From a checkpoint of a small encoder-decoder audio transcriber: log mel input, encoder arch tc_resnet.
Rows from block 6 of the audio encoder of a small encoder-decoder audio transcriber, named by matrix and row number. Rows with one number belong to one channel. Each number is 500 + 40 x the weight over its row's rms, rounded and kept within 0 to 999. All counts start at 0. Numbers have three digits each. After the name is the row's rms in percent of the matrix's.
Before each channel's rows are labels from the 100 clips, of 14976, where the channel reaches its highest value: "top examples" is what is common among them. Only what is clearly more common there than usual is listed. The data: short read English sentences (LibriTTS-R). In brackets: how many of the 100.
# convs0: first width-7 conv (encoder.blocks.6.convs.0.weight, 128x128x7, each kernel summed), inputs 64-127
# convs1: second width-7 conv (encoder.blocks.6.convs.1.weight, 128x128x7, transposed, each kernel summed), outputs 64-127

top examples: the word "the" (70)
convs0.50 097:502563419436579442548509498480472487526472475509473450461483433528473445587450522513509507552449509505491518517514518544475552467494505525477548528484561486554446434504455491440528592421498537
convs1.50 104:434480538513503557524486456479498540496564556516518569442456516543570455503463491486530481564503456475461539459495554484552467547624534549505440500437473438496482538516510564497484497454544469

top examples: the word "the" (54)
convs0.89 105:505497512506502564530508493442487510484577463526521421484447494512492478521522456447444415477510527519566559529527558524444513416477541493544455547477502430561522475469590491548444486546542574
convs1.89 105:498508491450417487434519567467438527450562447497558508463462464546542467505504513521532583542469522442467429468514562504524513516482473490522444537490507435524478468433522487433533450533490471

top examples: the word "i" (48)
convs0.108 100:515512580426488513569438500473459540549446439530522496449537509472570528486464450453473523490499519509509517529477429490474459537498497430500568525541492508457527441468482508516469422484492513
convs1.108 098:439511505451519523459502580441513507455474470508443536458481528547586496519519483453511450465464487549472448561450487513433496490563472498531492537463521422528475518454500540519470509456507457

top examples: the word "you" (74)
convs0.18 099:478460478488532469477532526517515471522513536566476494487510519419500459490455460534560511454550500434552504583434511504513557506499483496489557564405534535505501471545496471512468487447476537
convs1.18 109:451549482466492504600498582501497439492445479547561539527477468484549483474492467486494462559505431492549541441510448545572453508475491507509522420428513483468556513526498528500499501466524494

top examples: the word "him" (42)
convs0.64 103:538542480421565478481505458392481473575488519503520445572459497536473504514548514399521503479497547522458470547510504409420457544415595449561540491584479503505453484511506535526501537449450498
convs1.64 097:495605481442509456457567572551537433482529515420498549584495460494466488555526483443506543450504504482525454481456452474459518497501550511481497426488549572494499561560510554500458468548512502

top examples: the word "i" (60)
convs0.52 104:502478449515554476459493459425466442562486446551567508510519498489499564506513496517487429472423436524547473507486477556462469505512464513507565478542475506538482506579461522535547466406532441
convs1.52 099:497471556446530548466497499490452563540507420509548466467474514475499506511449483521554478456476444565505462514459485473555456452505551458493390446512523454467492537458509559533480529556505393

top examples: the word "replied" (28)
convs0.103 094:459511470513394578557506559459479499426522488489462533506513554487473523458520466537476438428517541493565523486474513512499498534541563522468482478526520479506529447548466496575481493560499465
convs1.103 101:520506481498439542465506505514528479573456442499524429449577514491529449533443472526490475538505495531487457584497450567517456539536520437525544474541557488537488500498526474483518567466457443

top examples: the word "the" (56)
convs0.35 084:487503496416499518474508497470482485535543497470495495492458541442508519501532551464515484414407517525511531534470520493493527470451456493418415489476429459450508561522506556484459551500564490
convs1.35 120:499476475517455513534471491495506448478537501494465518494460515512544534521509483505540538556523497518446569506433485559470579512528539501592522486517467484497504435506517503459530457562530504

top examples: the word "and" (34)
convs0.99 105:519481524438425467554576498467498449542481517474549503550503477502485513514476526443541477498435533519481479549493453536535428488468507441479565460452543515462456418478488472543483502484533418
convs1.99 109:494528521534444453515536430445465553487451533557442593508521471457547527623482585387523506471511481543482539503459532495522483513438547509524476495463538530540519482491515502465455464484428455

top examples: the word "you" (59)
convs0.5 097:486520490504517489502500554568418470517524498482486481460499466496528429538497483522425499500480519473545583574478423488498486488559464542439530533535533484479505443514437518491576500523573500
convs1.5 099:472480403381466521474435506473560516521475480507548412488522481514545539505456565532492545547543506509558477510475508501500545502529480512506540522470434507536560490453557509475499505473468487

top examples: the word "little" (27)
convs0.104 105:407532516479427503533448459498476480440483512503522542554483529479538450501470492458563495453420435503464530463447526517533510597448568438501509516493483516462474526496471517559518450521524479
convs1.104 106:503498478499466487534488549460456402528529484486526497552494504525532459460528563520476477525473507556511537561464550497510483449488491448509490443497549488500464500442475548414515475524459436

top examples: the word "come" (36)
convs0.106 098:502493466544502532553523435448455520513524508470442533464535520521458481549520470527539433463494593489521503510465487479541534511530584461593398514465505505515499522574445489490419490507481460
convs1.106 082:456427487579544602535474490464481501449468465487522521525436490537573447540551527492590535466551494566490426431501512527549581511516489539466404529482455457488508504447513497440487526552498479

top examples: the word "mr" (26)
convs0.56 104:525517486491533508529451489470545499460461548458473482478496487512462499471456524471487534518478553450470462526640545449592509577486456514492498490481469519499501456543489473457485519490490458
convs1.56 100:509429538507527517484439450608543536473503478524581555510505573542465487513498487490542427489601403531537550531488514520463516508491530514458474473497521489434519497512507587475552553523565401

top examples: the word "is" (25)
convs0.124 100:470494541546492490471523472528604490516473506444548497517475472505462531528569542457551540427449473519485477502526461417497458533484501463506535461481491489438455525525510509484573542523540455
convs1.124 098:462544445487529484492571468485562504507514484600502530549571494541513442436494510466459520557485481509470458572469459540489501513521570479478487491526488493417563454458410549474460481541495505

top examples: the word "it" (36)
convs0.21 103:492577534489520472471426463522473463531484497469448527604458532500518505466473597429475471459481484510513549500466465502468507456411507504535515439489465473507509474532492579470396493457476543
convs1.21 091:518455524587497474469491522455570537488506526513526518575533470530529439567497570524488528448483567516531510511521504507488524518468484477535443515489456488535478444513497467359509517591618521

top examples: the word "him" (37)
convs0.53 102:533432469458506554497486546513451532531510481512495480463443499506517431476474584551469478517513557493448469540517542431449442508487441506574466503574581511532542485501472516463564480463519537
convs1.53 095:484517519426519544496552419479517498504495551517427517540461538459489496543473573490528461495473460547505465554506537539526539563516585474460438558537575463567492489506475533452507559515426505

top examples: the word "you" (36)
convs0.83 105:565515464489485510504471495496489455575580533433483492496501544478443473543582497452489455499477528521477453455487542460544552391509482568541542519469552452456448486485432540496471471488538480
convs1.83 105:487559546447502468543487510467488355510534521519486525408526509453501500479431460525523474474476539496535527442445489501441547468490491465495525492511526530519526553477467556545520453520446528

top examples: the word "not" (33); the word "no" (27)
convs0.67 097:489469513508525504520554519484468456454517495469532477501458527521537537478536481558508499429491548534581467553450452585585494530460487502479578539527475500429558423540451548542453595513436458
convs1.67 104:541455517574502441464525535507507520497464500513497555492499441488441509531528424608488556523487535504456464531507521448407486522452473495528546518519495562594482480478540460486493448544477482

top examples: the word "said" (25)
convs0.125 102:516483479470434477519557540491470470503533519490479571527511498462548474507492423498449536488407470471552463569473546539476471489449484567461540549468509426530514491469495493491496472528520456
convs1.125 097:459523436555551389510466495454507607486506481446508461478482516518507479569466546466448507549414509525484565516501551516450556478452494584474485538506520436440524518503507466478498494481421419

top examples: the word "of" (29)
convs0.14 090:448596503512485450421479423450533506417507604483468525580487525496503447525489485443552487429489505544482577453520384458452514539492533497454511535510539517517537486455488554514450508481525479
convs1.14 102:496488515514479490465574472500472428489467494528512517548443493482472481466576475441474509523459471497505445550594549542484545550460527488450514461430533528498543527542528540561541489529537476

top examples: the word "is" (25)
convs0.112 083:525468487515497509485476526485499481467504497500401436556535498491530420545457520483472506454507480436491497515511566517540482513472522557530448483531436525467519480491553534493527490534509515
convs1.112 094:503459473558462413546469578538543487511560513511562486534474498516488557526462485489501483523518484503453508486450492548500492542426537482549429501423480513526567495530540527471517480517497489

top examples: the word "the" (65)
convs0.8 104:523475538563498586453456501471539497487484518528471516490470439478472512464450471502578549508455489485504538498420576440466524532533516457469504543473465483398495459535522530580504514491508443
convs1.8 119:500522435487509600476486486451477490450506572477405461487500490509531454515492471451585478542454478528517520478431484494392547487498483524462497569495415534438489422517546449483511489494501481

top examples: the word "was" (57)
convs0.7 097:525547522508444501524437515475518449515476519485478477564486427514528547542513468564510428483494504517450436550478479505520526472466503468562423556468512571512466500520456451513471514529526432
convs1.7 103:568573503436528483474479533558533555506439471511487472530513449543408536517477458483536475437448413544487500484454512494565540484533490472437511466472500483505597513509505501542522478470470499

top examples: the word "not" (45)
convs0.9 110:412549544469505571533519511454574466534456481514503470540482468491510540415420462473478471511483441423509421508480464524517565489511534543508494482450521487482521521481525439464442528596541506
convs1.9 106:503492525545526454428463490446513514495478421535434533455541500513490512502508516526539604547534467536510506515504527470530521471480485557477523534519516454439538475511492510536512508415463485

top examples: the word "the" (54)
convs0.98 098:476512466476539465434473498481483515531462471532552533483500480517464517485500470508501420461488499467460508449475479511480524522449520521510520499425520511573467458514417419420497509478475541
convs1.98 103:534481455470550550446434475484459453545490485491557503448484554516486533497453484470480487472564501468535479500523576449545420474554485480491460536481478431463501552502458437471496458495461423

top examples: the word "you" (33)
convs0.86 094:538546491510528445496468563577526478514445482406500461485451519498513439523505402509500525512527529477486541509456468464497505478411518506507525452532553525526475462484489434487614475505460497
convs1.86 101:546440530511588506422548507500484519466547545432472525541462499511495478556489532426544595476508481477556516527520515472528557497470547519486588561488441488490481554486535499504446488472439499

top examples: the word "of" (49)
convs0.11 094:527443513489469492407465509471487462495472510460467531528496502527475449553495516446506532593517492487488560473517443510439468518549530522389533521474482457435447518516460501540421495480535404
convs1.11 101:487382492468503519476480489471530530491527551497545468509501492487546507491458430537584521502565473474509460486606570406457495423520503533511506527494482475498515488453465467494554523392489496

top examples: the word "go" (26)
convs0.13 099:511509439495498477423440465533553467496574547438458554471499510550468422482474523537535490470519554484502473519458519433498467451502458539535492565443516520478448544529502511515534539426495426
convs1.13 105:536472446417580544442518475509552551468501510524509509512441473496472486513435482513542494490437472526523511520490502464470543466544472541579490549422575453490489484502510546454488462444507513

top examples: the word "to" (45); the word "you" (34)
convs0.84 087:495523497475531543481480508539518440493455578462491539572476500468487494454445421521527503559549535482564446474516574422424530526475426523490578484457458477507495506460420489574456496511490488
convs1.84 101:475505487454433476455464490476518504432519525528455508555484523486565484498518535459503559525480486464539481476480471528420540530505466571506469551499437529449491478436440535489553538511522501

top examples: the word "was" (25)
convs0.10 084:533377470483511498491473508450464464511456550573553475554474484504447469529509450458424469536447473459502491475576509409553513506495466492487544531494559476534458514511551483468498518499546477
convs1.10 108:444474510455469478492476498526576525437479466520464558566434474505513471543466460562549499522507504493512469530484433568578524444543516542493489458489439477517507487539507581496522496537493467

top examples: the word "not" (27)
convs0.47 095:517460502509494420489535569526468483526529491519454430501453462457523540506466515458457547468542520455574518566502476540481406430503448514449515496510423436497524460447525453524595483537514443
convs1.47 102:477452541565515483501486460482478530429431460521527492474474537533481579567524453488591541568487503503511583463468511465442555561527472499558487534542470495505508586529505453467550557494419523

top examples: the word "think" (38)
convs0.17 106:533531516535515526469519522517505439485504510535479455491546554492505474508512475406608472465459466467506545492504556589412491469543543483509482498495538579513504607492535557486440512478515439
convs1.17 089:565497561551538449460542549522514510462530554532518528492544539551524488452483484466498490457481525487415468494512494466446451499545450538512566537524482482438492556552480473560452464503451408

top examples: the word "him" (28)
convs0.39 098:522460470548555490419455574512483486552522498482478504547479519501485530518588570496496464492488487530539441512550533486503495608374465506522515536582485482544533539525474504546449477498469431
convs1.39 092:476498449531478488539472531518489531445544579413556447462461559420557559505523474518585519582543533530496451530440507466479503446546420479540500495497423509485463539507484480532517525504498454

top examples: the word "and" (40)
convs0.82 103:563562570532453524469483419481457469490543527552440496532464506445499514489527474549506481409526483608478540484531394458519515550546489473492488490552495614429515511504536488488457466494457500
convs1.82 095:422528557506479487511470546549498487469481461508435574489439562500493467478520525542476504510488431515481490442503469544414482556491498495478452467543482507510469506515483482482454535551426538

top examples: the word "the" (60)
convs0.114 088:493471484440486518554542464568515455528481534521535507450461492508553517433479495488478503494492527449428450531555493524466491534520419499493460423514587527460519459489475432536469483548522523
convs1.114 102:463464436459475526457429473487431487518512497446442440468504449506505501478481474521485548510529535537488542417566499437514561436520602534545548501492521436484463464510564503482462508488521585

top examples: the word "to" (47)
convs0.93 088:558520519496495516436573551432441554481433501513448452508539489432515464514515481491543517511523448494538555501482618450468515472484524535507448506427517467487541505491456511467518479498548542
convs1.93 091:503537527485529514494533528526519459503518532503483529498563453490521528547511468557462466617474527513443508542517557552508517480548509444510510508508435534506455437533553480452493414445481479

top examples: the word "was" (41)
convs0.38 121:468502492472547488499524459509505498473464578500470534499455515521517571515450481539443487391487499461463548542484494510484533449475583532403539524455528538449407460489567456465524452571487537
convs1.38 101:414426472446506582531503432495516549576502472502484435513485485477482470399543461492494496559539556478490464568524445558498482514542576526535545429437561523437549528455566503558488481520542493