config.toml
train_examples = 26041
decoder_layers = 7
decoder_norm = "layernorm"
decoder_bias = "all"
decoder_inner_norm = false
init = "torch_default"
residual_init = "scaled_by_depth"
optimizer = "soap"
beta1 = 0.95
precondition_frequency = 16
max_steps = 9100
epochs = 44.7
lr_schedule = "cosine"
final_lr_fraction = 0
Rows from block 5 of the audio encoder of a small encoder-decoder audio transcriber, named by matrix and row number. Rows with one number belong to one channel. Each number is 50 + 10 x the weight over its row's rms, rounded and kept within 0 to 99. All counts start at 0.
Before each channel's rows are labels from the 100 clips, of 14976, where the channel reaches its highest value: "top examples" is what is common among them; "loudest band" is the band of the loudest frequency at the time of the peak. Only what is clearly more common there than usual is listed. The data: short read English sentences (LibriTTS-R).
# convs0: first width-7 conv (encoder.blocks.5.convs.0.weight, 128x128x7, each kernel summed), inputs 64-127
# convs1: second width-7 conv (encoder.blocks.5.convs.1.weight, 128x128x7, transposed, each kernel summed), outputs 64-127

top examples: the word "it"
loudest band: 250 to 500 Hz
convs0.44:56 32 57 52 44 52 58 56 48 44 43 47 52 41 64 42 82 54 56 55 41 66 47 44 52 41 54 41 49 36 44 35 34 27 50 52 66 53 62 48 45 36 42 51 70 49 50 41 58 62 47 56 56 52 33 45 61 74 53 33 46 55 56 55
convs1.44:42 67 38 51 51 42 48 55 41 50 62 42 58 41 62 40 35 62 57 50 40 54 34 47 33 53 60 58 49 66 47 43 63 52 45 43 58 48 62 54 55 62 51 61 53 41 41 43 52 53 49 32 50 72 36 45 38 36 53 42 40 38 67 41

top examples: the word "to"
loudest band: 4000 to 8000 Hz; 2000 to 4000 Hz
convs0.25:63 46 59 46 49 56 51 34 61 53 57 48 35 45 43 34 45 53 46 52 49 39 51 40 69 48 45 64 45 40 57 45 54 46 70 42 46 30 43 41 22 55 59 33 42 60 50 64 56 39 49 33 36 43 39 49 48 50 49 53 55 61 49 59
convs1.25:55 52 46 51 69 37 46 55 52 54 42 59 31 48 49 39 42 54 53 58 54 49 56 40 45 38 66 34 53 59 75 38 49 45 46 45 46 50 71 56 51 56 48 44 42 54 46 50 61 38 44 69 38 54 52 47 41 38 41 46 52 44 41 47

top examples: the word "what"
loudest band: 250 to 500 Hz
convs0.95:49 44 44 56 56 49 63 42 42 55 43 53 37 49 46 57 52 42 47 55 61 48 48 52 45 50 48 49 44 54 36 29 42 48 41 32 58 55 42 44 29 59 27 45 41 58 34 51 55 55 50 25 41 59 44 47 52 50 34 54 64 46 62 51
convs1.95:30 51 35 50 38 57 56 44 36 36 66 55 71 77 52 58 76 55 59 51 49 59 57 51 56 48 52 63 57 55 54 45 46 50 43 53 50 48 56 53 47 70 54 48 44 45 50 37 51 48 63 48 42 72 39 44 55 55 46 41 65 47 48 37

top examples: the word "said"
loudest band: 4000 to 8000 Hz
convs0.104:56 31 38 42 27 56 58 55 49 29 35 61 62 52 59 58 37 55 38 65 40 35 57 42 50 51 64 50 62 47 30 54 52 55 54 61 47 54 42 59 53 51 51 66 50 55 53 38 55 74 54 46 34 42 43 54 68 41 57 46 56 68 62 29
convs1.104:39 41 50 52 39 47 59 45 58 47 39 66 59 38 49 49 40 53 27 69 40 36 66 54 36 53 50 44 47 46 62 40 50 73 45 46 59 45 53 57 43 37 48 53 65 47 52 54 44 47 60 50 59 41 31 67 63 71 67 43 46 41 53 42

top examples: the word "the"
loudest band: 250 to 500 Hz
convs0.13:58 52 38 36 54 64 70 62 49 33 51 68 48 37 44 43 67 58 44 34 65 58 57 65 42 60 40 47 51 50 56 50 60 61 42 49 55 58 51 36 55 63 24 58 51 56 51 66 50 49 58 53 41 63 41 55 50 49 52 43 42 54 57 37
convs1.13:29 48 50 39 29 48 51 58 53 43 42 63 31 45 50 52 59 50 48 55 39 69 42 61 45 41 60 68 46 49 52 37 42 59 57 56 51 59 61 63 51 76 36 50 42 60 59 67 47 44 36 51 55 47 41 46 47 51 67 62 52 38 44 53

top examples: the word "you"
loudest band: 250 to 500 Hz
convs0.10:48 51 45 34 57 37 54 43 64 35 55 41 54 40 60 62 47 59 44 57 43 46 50 64 52 50 43 60 40 29 49 42 53 40 62 51 34 48 40 45 53 54 38 47 47 75 41 56 52 54 59 47 56 45 29 60 28 57 62 53 29 45 42 47
convs1.10:27 44 37 27 43 51 52 40 35 45 40 45 44 52 43 50 49 30 46 55 38 51 64 34 55 50 54 34 50 52 68 57 32 54 54 51 48 56 34 43 62 59 31 70 60 58 68 72 45 52 58 33 47 63 45 30 40 54 63 58 58 27 43 48

top examples: the word "you"
loudest band: 250 to 500 Hz
convs0.76:46 60 59 58 48 40 44 49 49 39 61 51 39 47 39 48 42 55 44 50 48 60 58 53 56 44 24 58 42 44 49 50 72 59 44 53 46 43 38 48 42 43 61 64 42 47 31 50 56 54 39 57 48 54 43 64 30 50 61 53 46 41 44 49
convs1.76:41 54 52 43 60 55 60 39 48 38 62 41 56 51 65 53 51 59 44 59 69 44 56 53 45 56 54 54 67 59 42 49 43 49 51 41 49 58 71 34 50 49 36 64 55 59 43 62 50 43 50 56 57 42 59 45 48 35 40 34 45 58 44 40

top examples: the word "was"
loudest band: 250 to 500 Hz
convs0.32:59 48 36 48 50 58 68 51 59 63 41 43 43 38 50 41 48 57 79 63 59 38 50 26 50 69 47 44 41 58 34 51 64 54 32 36 52 38 52 55 49 55 53 56 46 55 59 40 53 49 53 51 54 37 56 67 43 38 50 51 61 48 40 53
convs1.32:46 56 49 49 51 46 57 53 34 48 55 43 36 50 48 44 41 58 39 30 65 60 46 54 65 56 48 45 42 47 32 58 48 51 35 42 42 37 32 47 54 35 38 48 66 51 37 44 51 49 47 51 54 26 54 53 52 41 56 37 62 38 55 44

top examples: the word "i"
loudest band: 2000 to 4000 Hz
convs0.86:49 39 50 46 43 42 52 59 45 42 59 44 50 39 41 49 50 48 43 53 41 64 59 49 54 28 42 40 50 45 36 55 56 32 58 55 48 44 45 66 51 63 44 59 59 54 48 58 45 51 56 25 62 43 24 51 60 44 60 44 44 37 39 52
convs1.86:53 43 43 37 47 63 48 47 56 51 49 57 36 49 50 47 60 46 49 46 51 45 58 49 50 33 49 48 65 42 71 65 50 44 51 29 60 64 47 60 62 45 35 58 54 43 50 43 51 44 51 24 50 77 58 28 47 49 37 54 45 54 51 48

top examples: the word "was"
loudest band: 250 to 500 Hz
convs0.28:44 54 27 61 53 50 40 43 39 54 46 27 59 23 23 68 55 52 51 51 40 47 47 47 50 43 47 37 53 36 52 62 35 50 55 50 61 33 70 48 60 35 59 52 47 50 56 60 56 54 37 54 53 55 40 43 63 40 50 63 65 53 54 60
convs1.28:41 55 50 47 52 51 56 56 44 40 67 67 37 62 50 52 44 49 55 35 54 52 55 36 43 48 66 42 35 32 54 51 53 43 48 40 46 59 50 48 44 56 71 37 43 60 42 36 54 27 48 32 55 54 74 67 70 47 58 46 45 32 43 64

top examples: the word "was"
loudest band: 250 to 500 Hz
convs0.83:44 45 41 47 42 83 34 50 42 41 62 54 57 47 54 40 64 54 61 55 57 41 52 48 51 42 60 55 41 64 46 56 38 39 34 55 53 40 71 45 49 41 53 51 55 33 44 47 64 41 63 42 48 45 50 41 36 48 45 63 58 53 39 32
convs1.83:48 46 48 48 51 37 64 50 51 42 56 56 40 50 46 51 47 59 60 58 48 42 53 44 41 47 31 45 41 66 42 50 39 48 51 50 71 46 58 49 52 36 58 43 50 38 54 53 43 54 53 38 50 43 51 44 46 29 64 47 57 47 45 46

top examples: the word "me"
loudest band: 250 to 500 Hz
convs0.102:38 40 34 43 32 37 58 52 46 33 43 42 51 51 47 59 43 40 56 57 42 52 45 60 55 41 71 55 41 49 40 49 30 56 56 46 57 49 45 48 47 46 54 64 42 55 44 57 64 58 61 53 57 51 43 51 47 63 36 29 60 57 55 56
convs1.102:72 58 37 65 56 47 46 54 57 60 53 58 70 51 57 58 61 66 43 58 60 52 46 43 38 43 50 43 49 46 41 39 75 45 52 44 47 42 54 59 51 49 26 66 49 64 47 42 77 42 56 52 46 39 41 51 34 52 50 44 48 43 50 50

top examples: the word "she"; the word "was"
loudest band: 250 to 500 Hz
convs0.77:62 46 51 48 47 53 68 57 62 50 43 45 52 47 36 54 53 38 61 51 58 54 53 55 59 46 53 44 45 38 36 59 37 47 47 62 48 51 44 45 74 42 60 46 66 44 70 35 44 56 19 50 23 50 48 51 44 42 62 36 42 58 65 30
convs1.77:61 60 37 64 50 31 51 38 56 68 60 68 40 51 68 51 53 55 45 44 44 45 33 45 52 40 40 49 37 65 55 42 63 49 57 47 43 29 60 50 45 46 60 45 40 54 43 47 57 61 48 54 73 53 50 58 48 50 43 44 65 49 47 35

top examples: the word "the"
loudest band: 250 to 500 Hz
convs0.36:66 38 66 53 53 56 61 29 65 31 67 63 65 58 51 56 49 65 51 59 54 43 43 52 56 45 40 53 43 52 63 45 45 60 53 38 42 56 44 46 51 69 66 45 41 48 50 54 55 57 59 54 73 47 55 52 57 36 65 41 49 49 52 41
convs1.36:26 41 27 64 43 61 49 52 63 46 56 47 53 42 34 40 44 45 36 40 51 50 63 62 32 42 45 52 56 47 68 47 42 43 50 60 58 50 61 45 52 34 48 69 30 55 48 65 44 44 60 39 46 49 48 36 61 39 39 62 49 63 73 53

top examples: the word "my"
loudest band: 250 to 500 Hz
convs0.124:44 83 57 59 53 58 51 59 54 49 53 60 33 41 49 52 44 29 63 42 59 42 44 45 61 54 52 33 55 49 55 58 55 45 43 45 44 61 57 50 42 35 60 51 39 48 46 61 43 58 52 44 53 38 42 55 42 42 67 39 37 52 43 67
convs1.124:74 62 55 53 56 53 69 58 62 60 58 46 34 60 53 67 36 38 44 68 57 48 48 51 43 52 52 24 43 50 59 68 48 45 46 53 41 45 61 64 49 58 46 64 47 41 44 38 66 72 66 69 52 56 49 54 48 42 36 58 61 59 54 74

top examples: the word "was"; the word "it"
loudest band: 250 to 500 Hz
convs0.27:52 58 46 46 26 57 55 42 51 37 69 52 58 36 52 43 57 41 56 61 58 38 34 27 62 58 58 64 53 59 54 45 54 56 47 52 49 39 54 51 50 56 50 48 39 60 57 70 60 35 45 50 48 62 51 45 46 37 55 64 34 52 32 31
convs1.27:64 60 47 51 46 38 36 44 55 36 38 58 58 56 52 41 53 62 56 57 33 49 56 50 53 37 49 40 43 56 44 42 54 38 51 51 62 40 56 43 49 36 40 52 58 39 51 47 37 50 36 53 36 43 40 57 40 46 55 43 40 40 48 47

top examples: the word "i"
loudest band: 250 to 500 Hz
convs0.87:52 39 61 47 58 42 39 49 36 42 45 59 72 49 32 36 62 47 61 50 56 56 38 56 44 33 25 60 64 48 58 42 40 52 45 55 53 44 42 56 51 38 50 47 55 51 55 53 48 43 39 54 51 46 53 70 54 57 66 36 44 59 45 42
convs1.87:46 55 44 52 57 55 44 46 41 37 58 40 44 47 43 42 48 49 51 50 38 49 49 30 33 47 50 48 49 43 42 50 45 49 49 48 44 50 63 56 51 61 32 56 58 61 26 58 65 74 42 46 42 48 56 59 34 52 63 41 58 37 53 38

top examples: the word "was"
loudest band: 250 to 500 Hz
convs0.70:52 53 41 52 51 58 33 55 39 58 59 25 42 48 56 41 59 37 52 44 43 47 53 55 41 38 52 51 48 46 55 42 30 50 28 49 49 37 60 55 52 64 38 40 71 37 52 47 51 58 58 56 38 55 44 39 48 45 21 52 47 33 57 52
convs1.70:63 55 50 53 42 42 48 59 52 50 56 27 48 36 51 27 49 56 52 50 62 49 47 36 42 36 33 48 70 49 63 41 57 50 41 55 40 50 61 56 64 63 46 54 46 71 51 48 47 36 46 39 58 41 58 48 50 48 31 53 52 61 68 45

top examples: the word "was"
loudest band: 250 to 500 Hz
convs0.41:59 45 42 57 45 47 53 32 51 45 70 60 64 67 44 52 54 36 52 65 54 47 53 33 43 34 56 46 44 39 50 55 45 58 69 49 42 46 55 64 43 41 40 34 70 71 40 69 41 36 37 34 44 48 36 52 49 45 46 39 58 54 42 44
convs1.41:41 39 56 54 49 64 67 61 54 54 61 49 46 40 53 40 30 41 48 45 36 52 69 55 66 51 56 63 55 53 55 55 51 52 36 43 56 49 46 42 58 40 74 64 57 38 40 39 59 52 49 47 44 62 46 52 51 47 56 54 50 47 35 36

top examples: the word "you"; the word "he"
loudest band: 250 to 500 Hz
convs0.47:47 40 41 47 56 38 41 48 43 36 41 53 41 49 30 46 46 61 45 51 47 44 42 59 52 51 52 61 31 52 50 40 43 50 58 48 54 53 35 43 56 49 59 76 31 52 45 60 54 64 62 50 38 48 47 64 63 72 69 48 53 53 57 42
convs1.47:46 44 44 42 47 39 70 35 46 50 56 43 51 57 41 47 65 35 32 59 47 45 53 55 58 49 60 50 68 48 54 60 50 37 33 18 70 45 37 49 44 52 41 42 52 46 68 33 51 42 52 59 58 44 41 56 43 52 64 36 42 37 44 51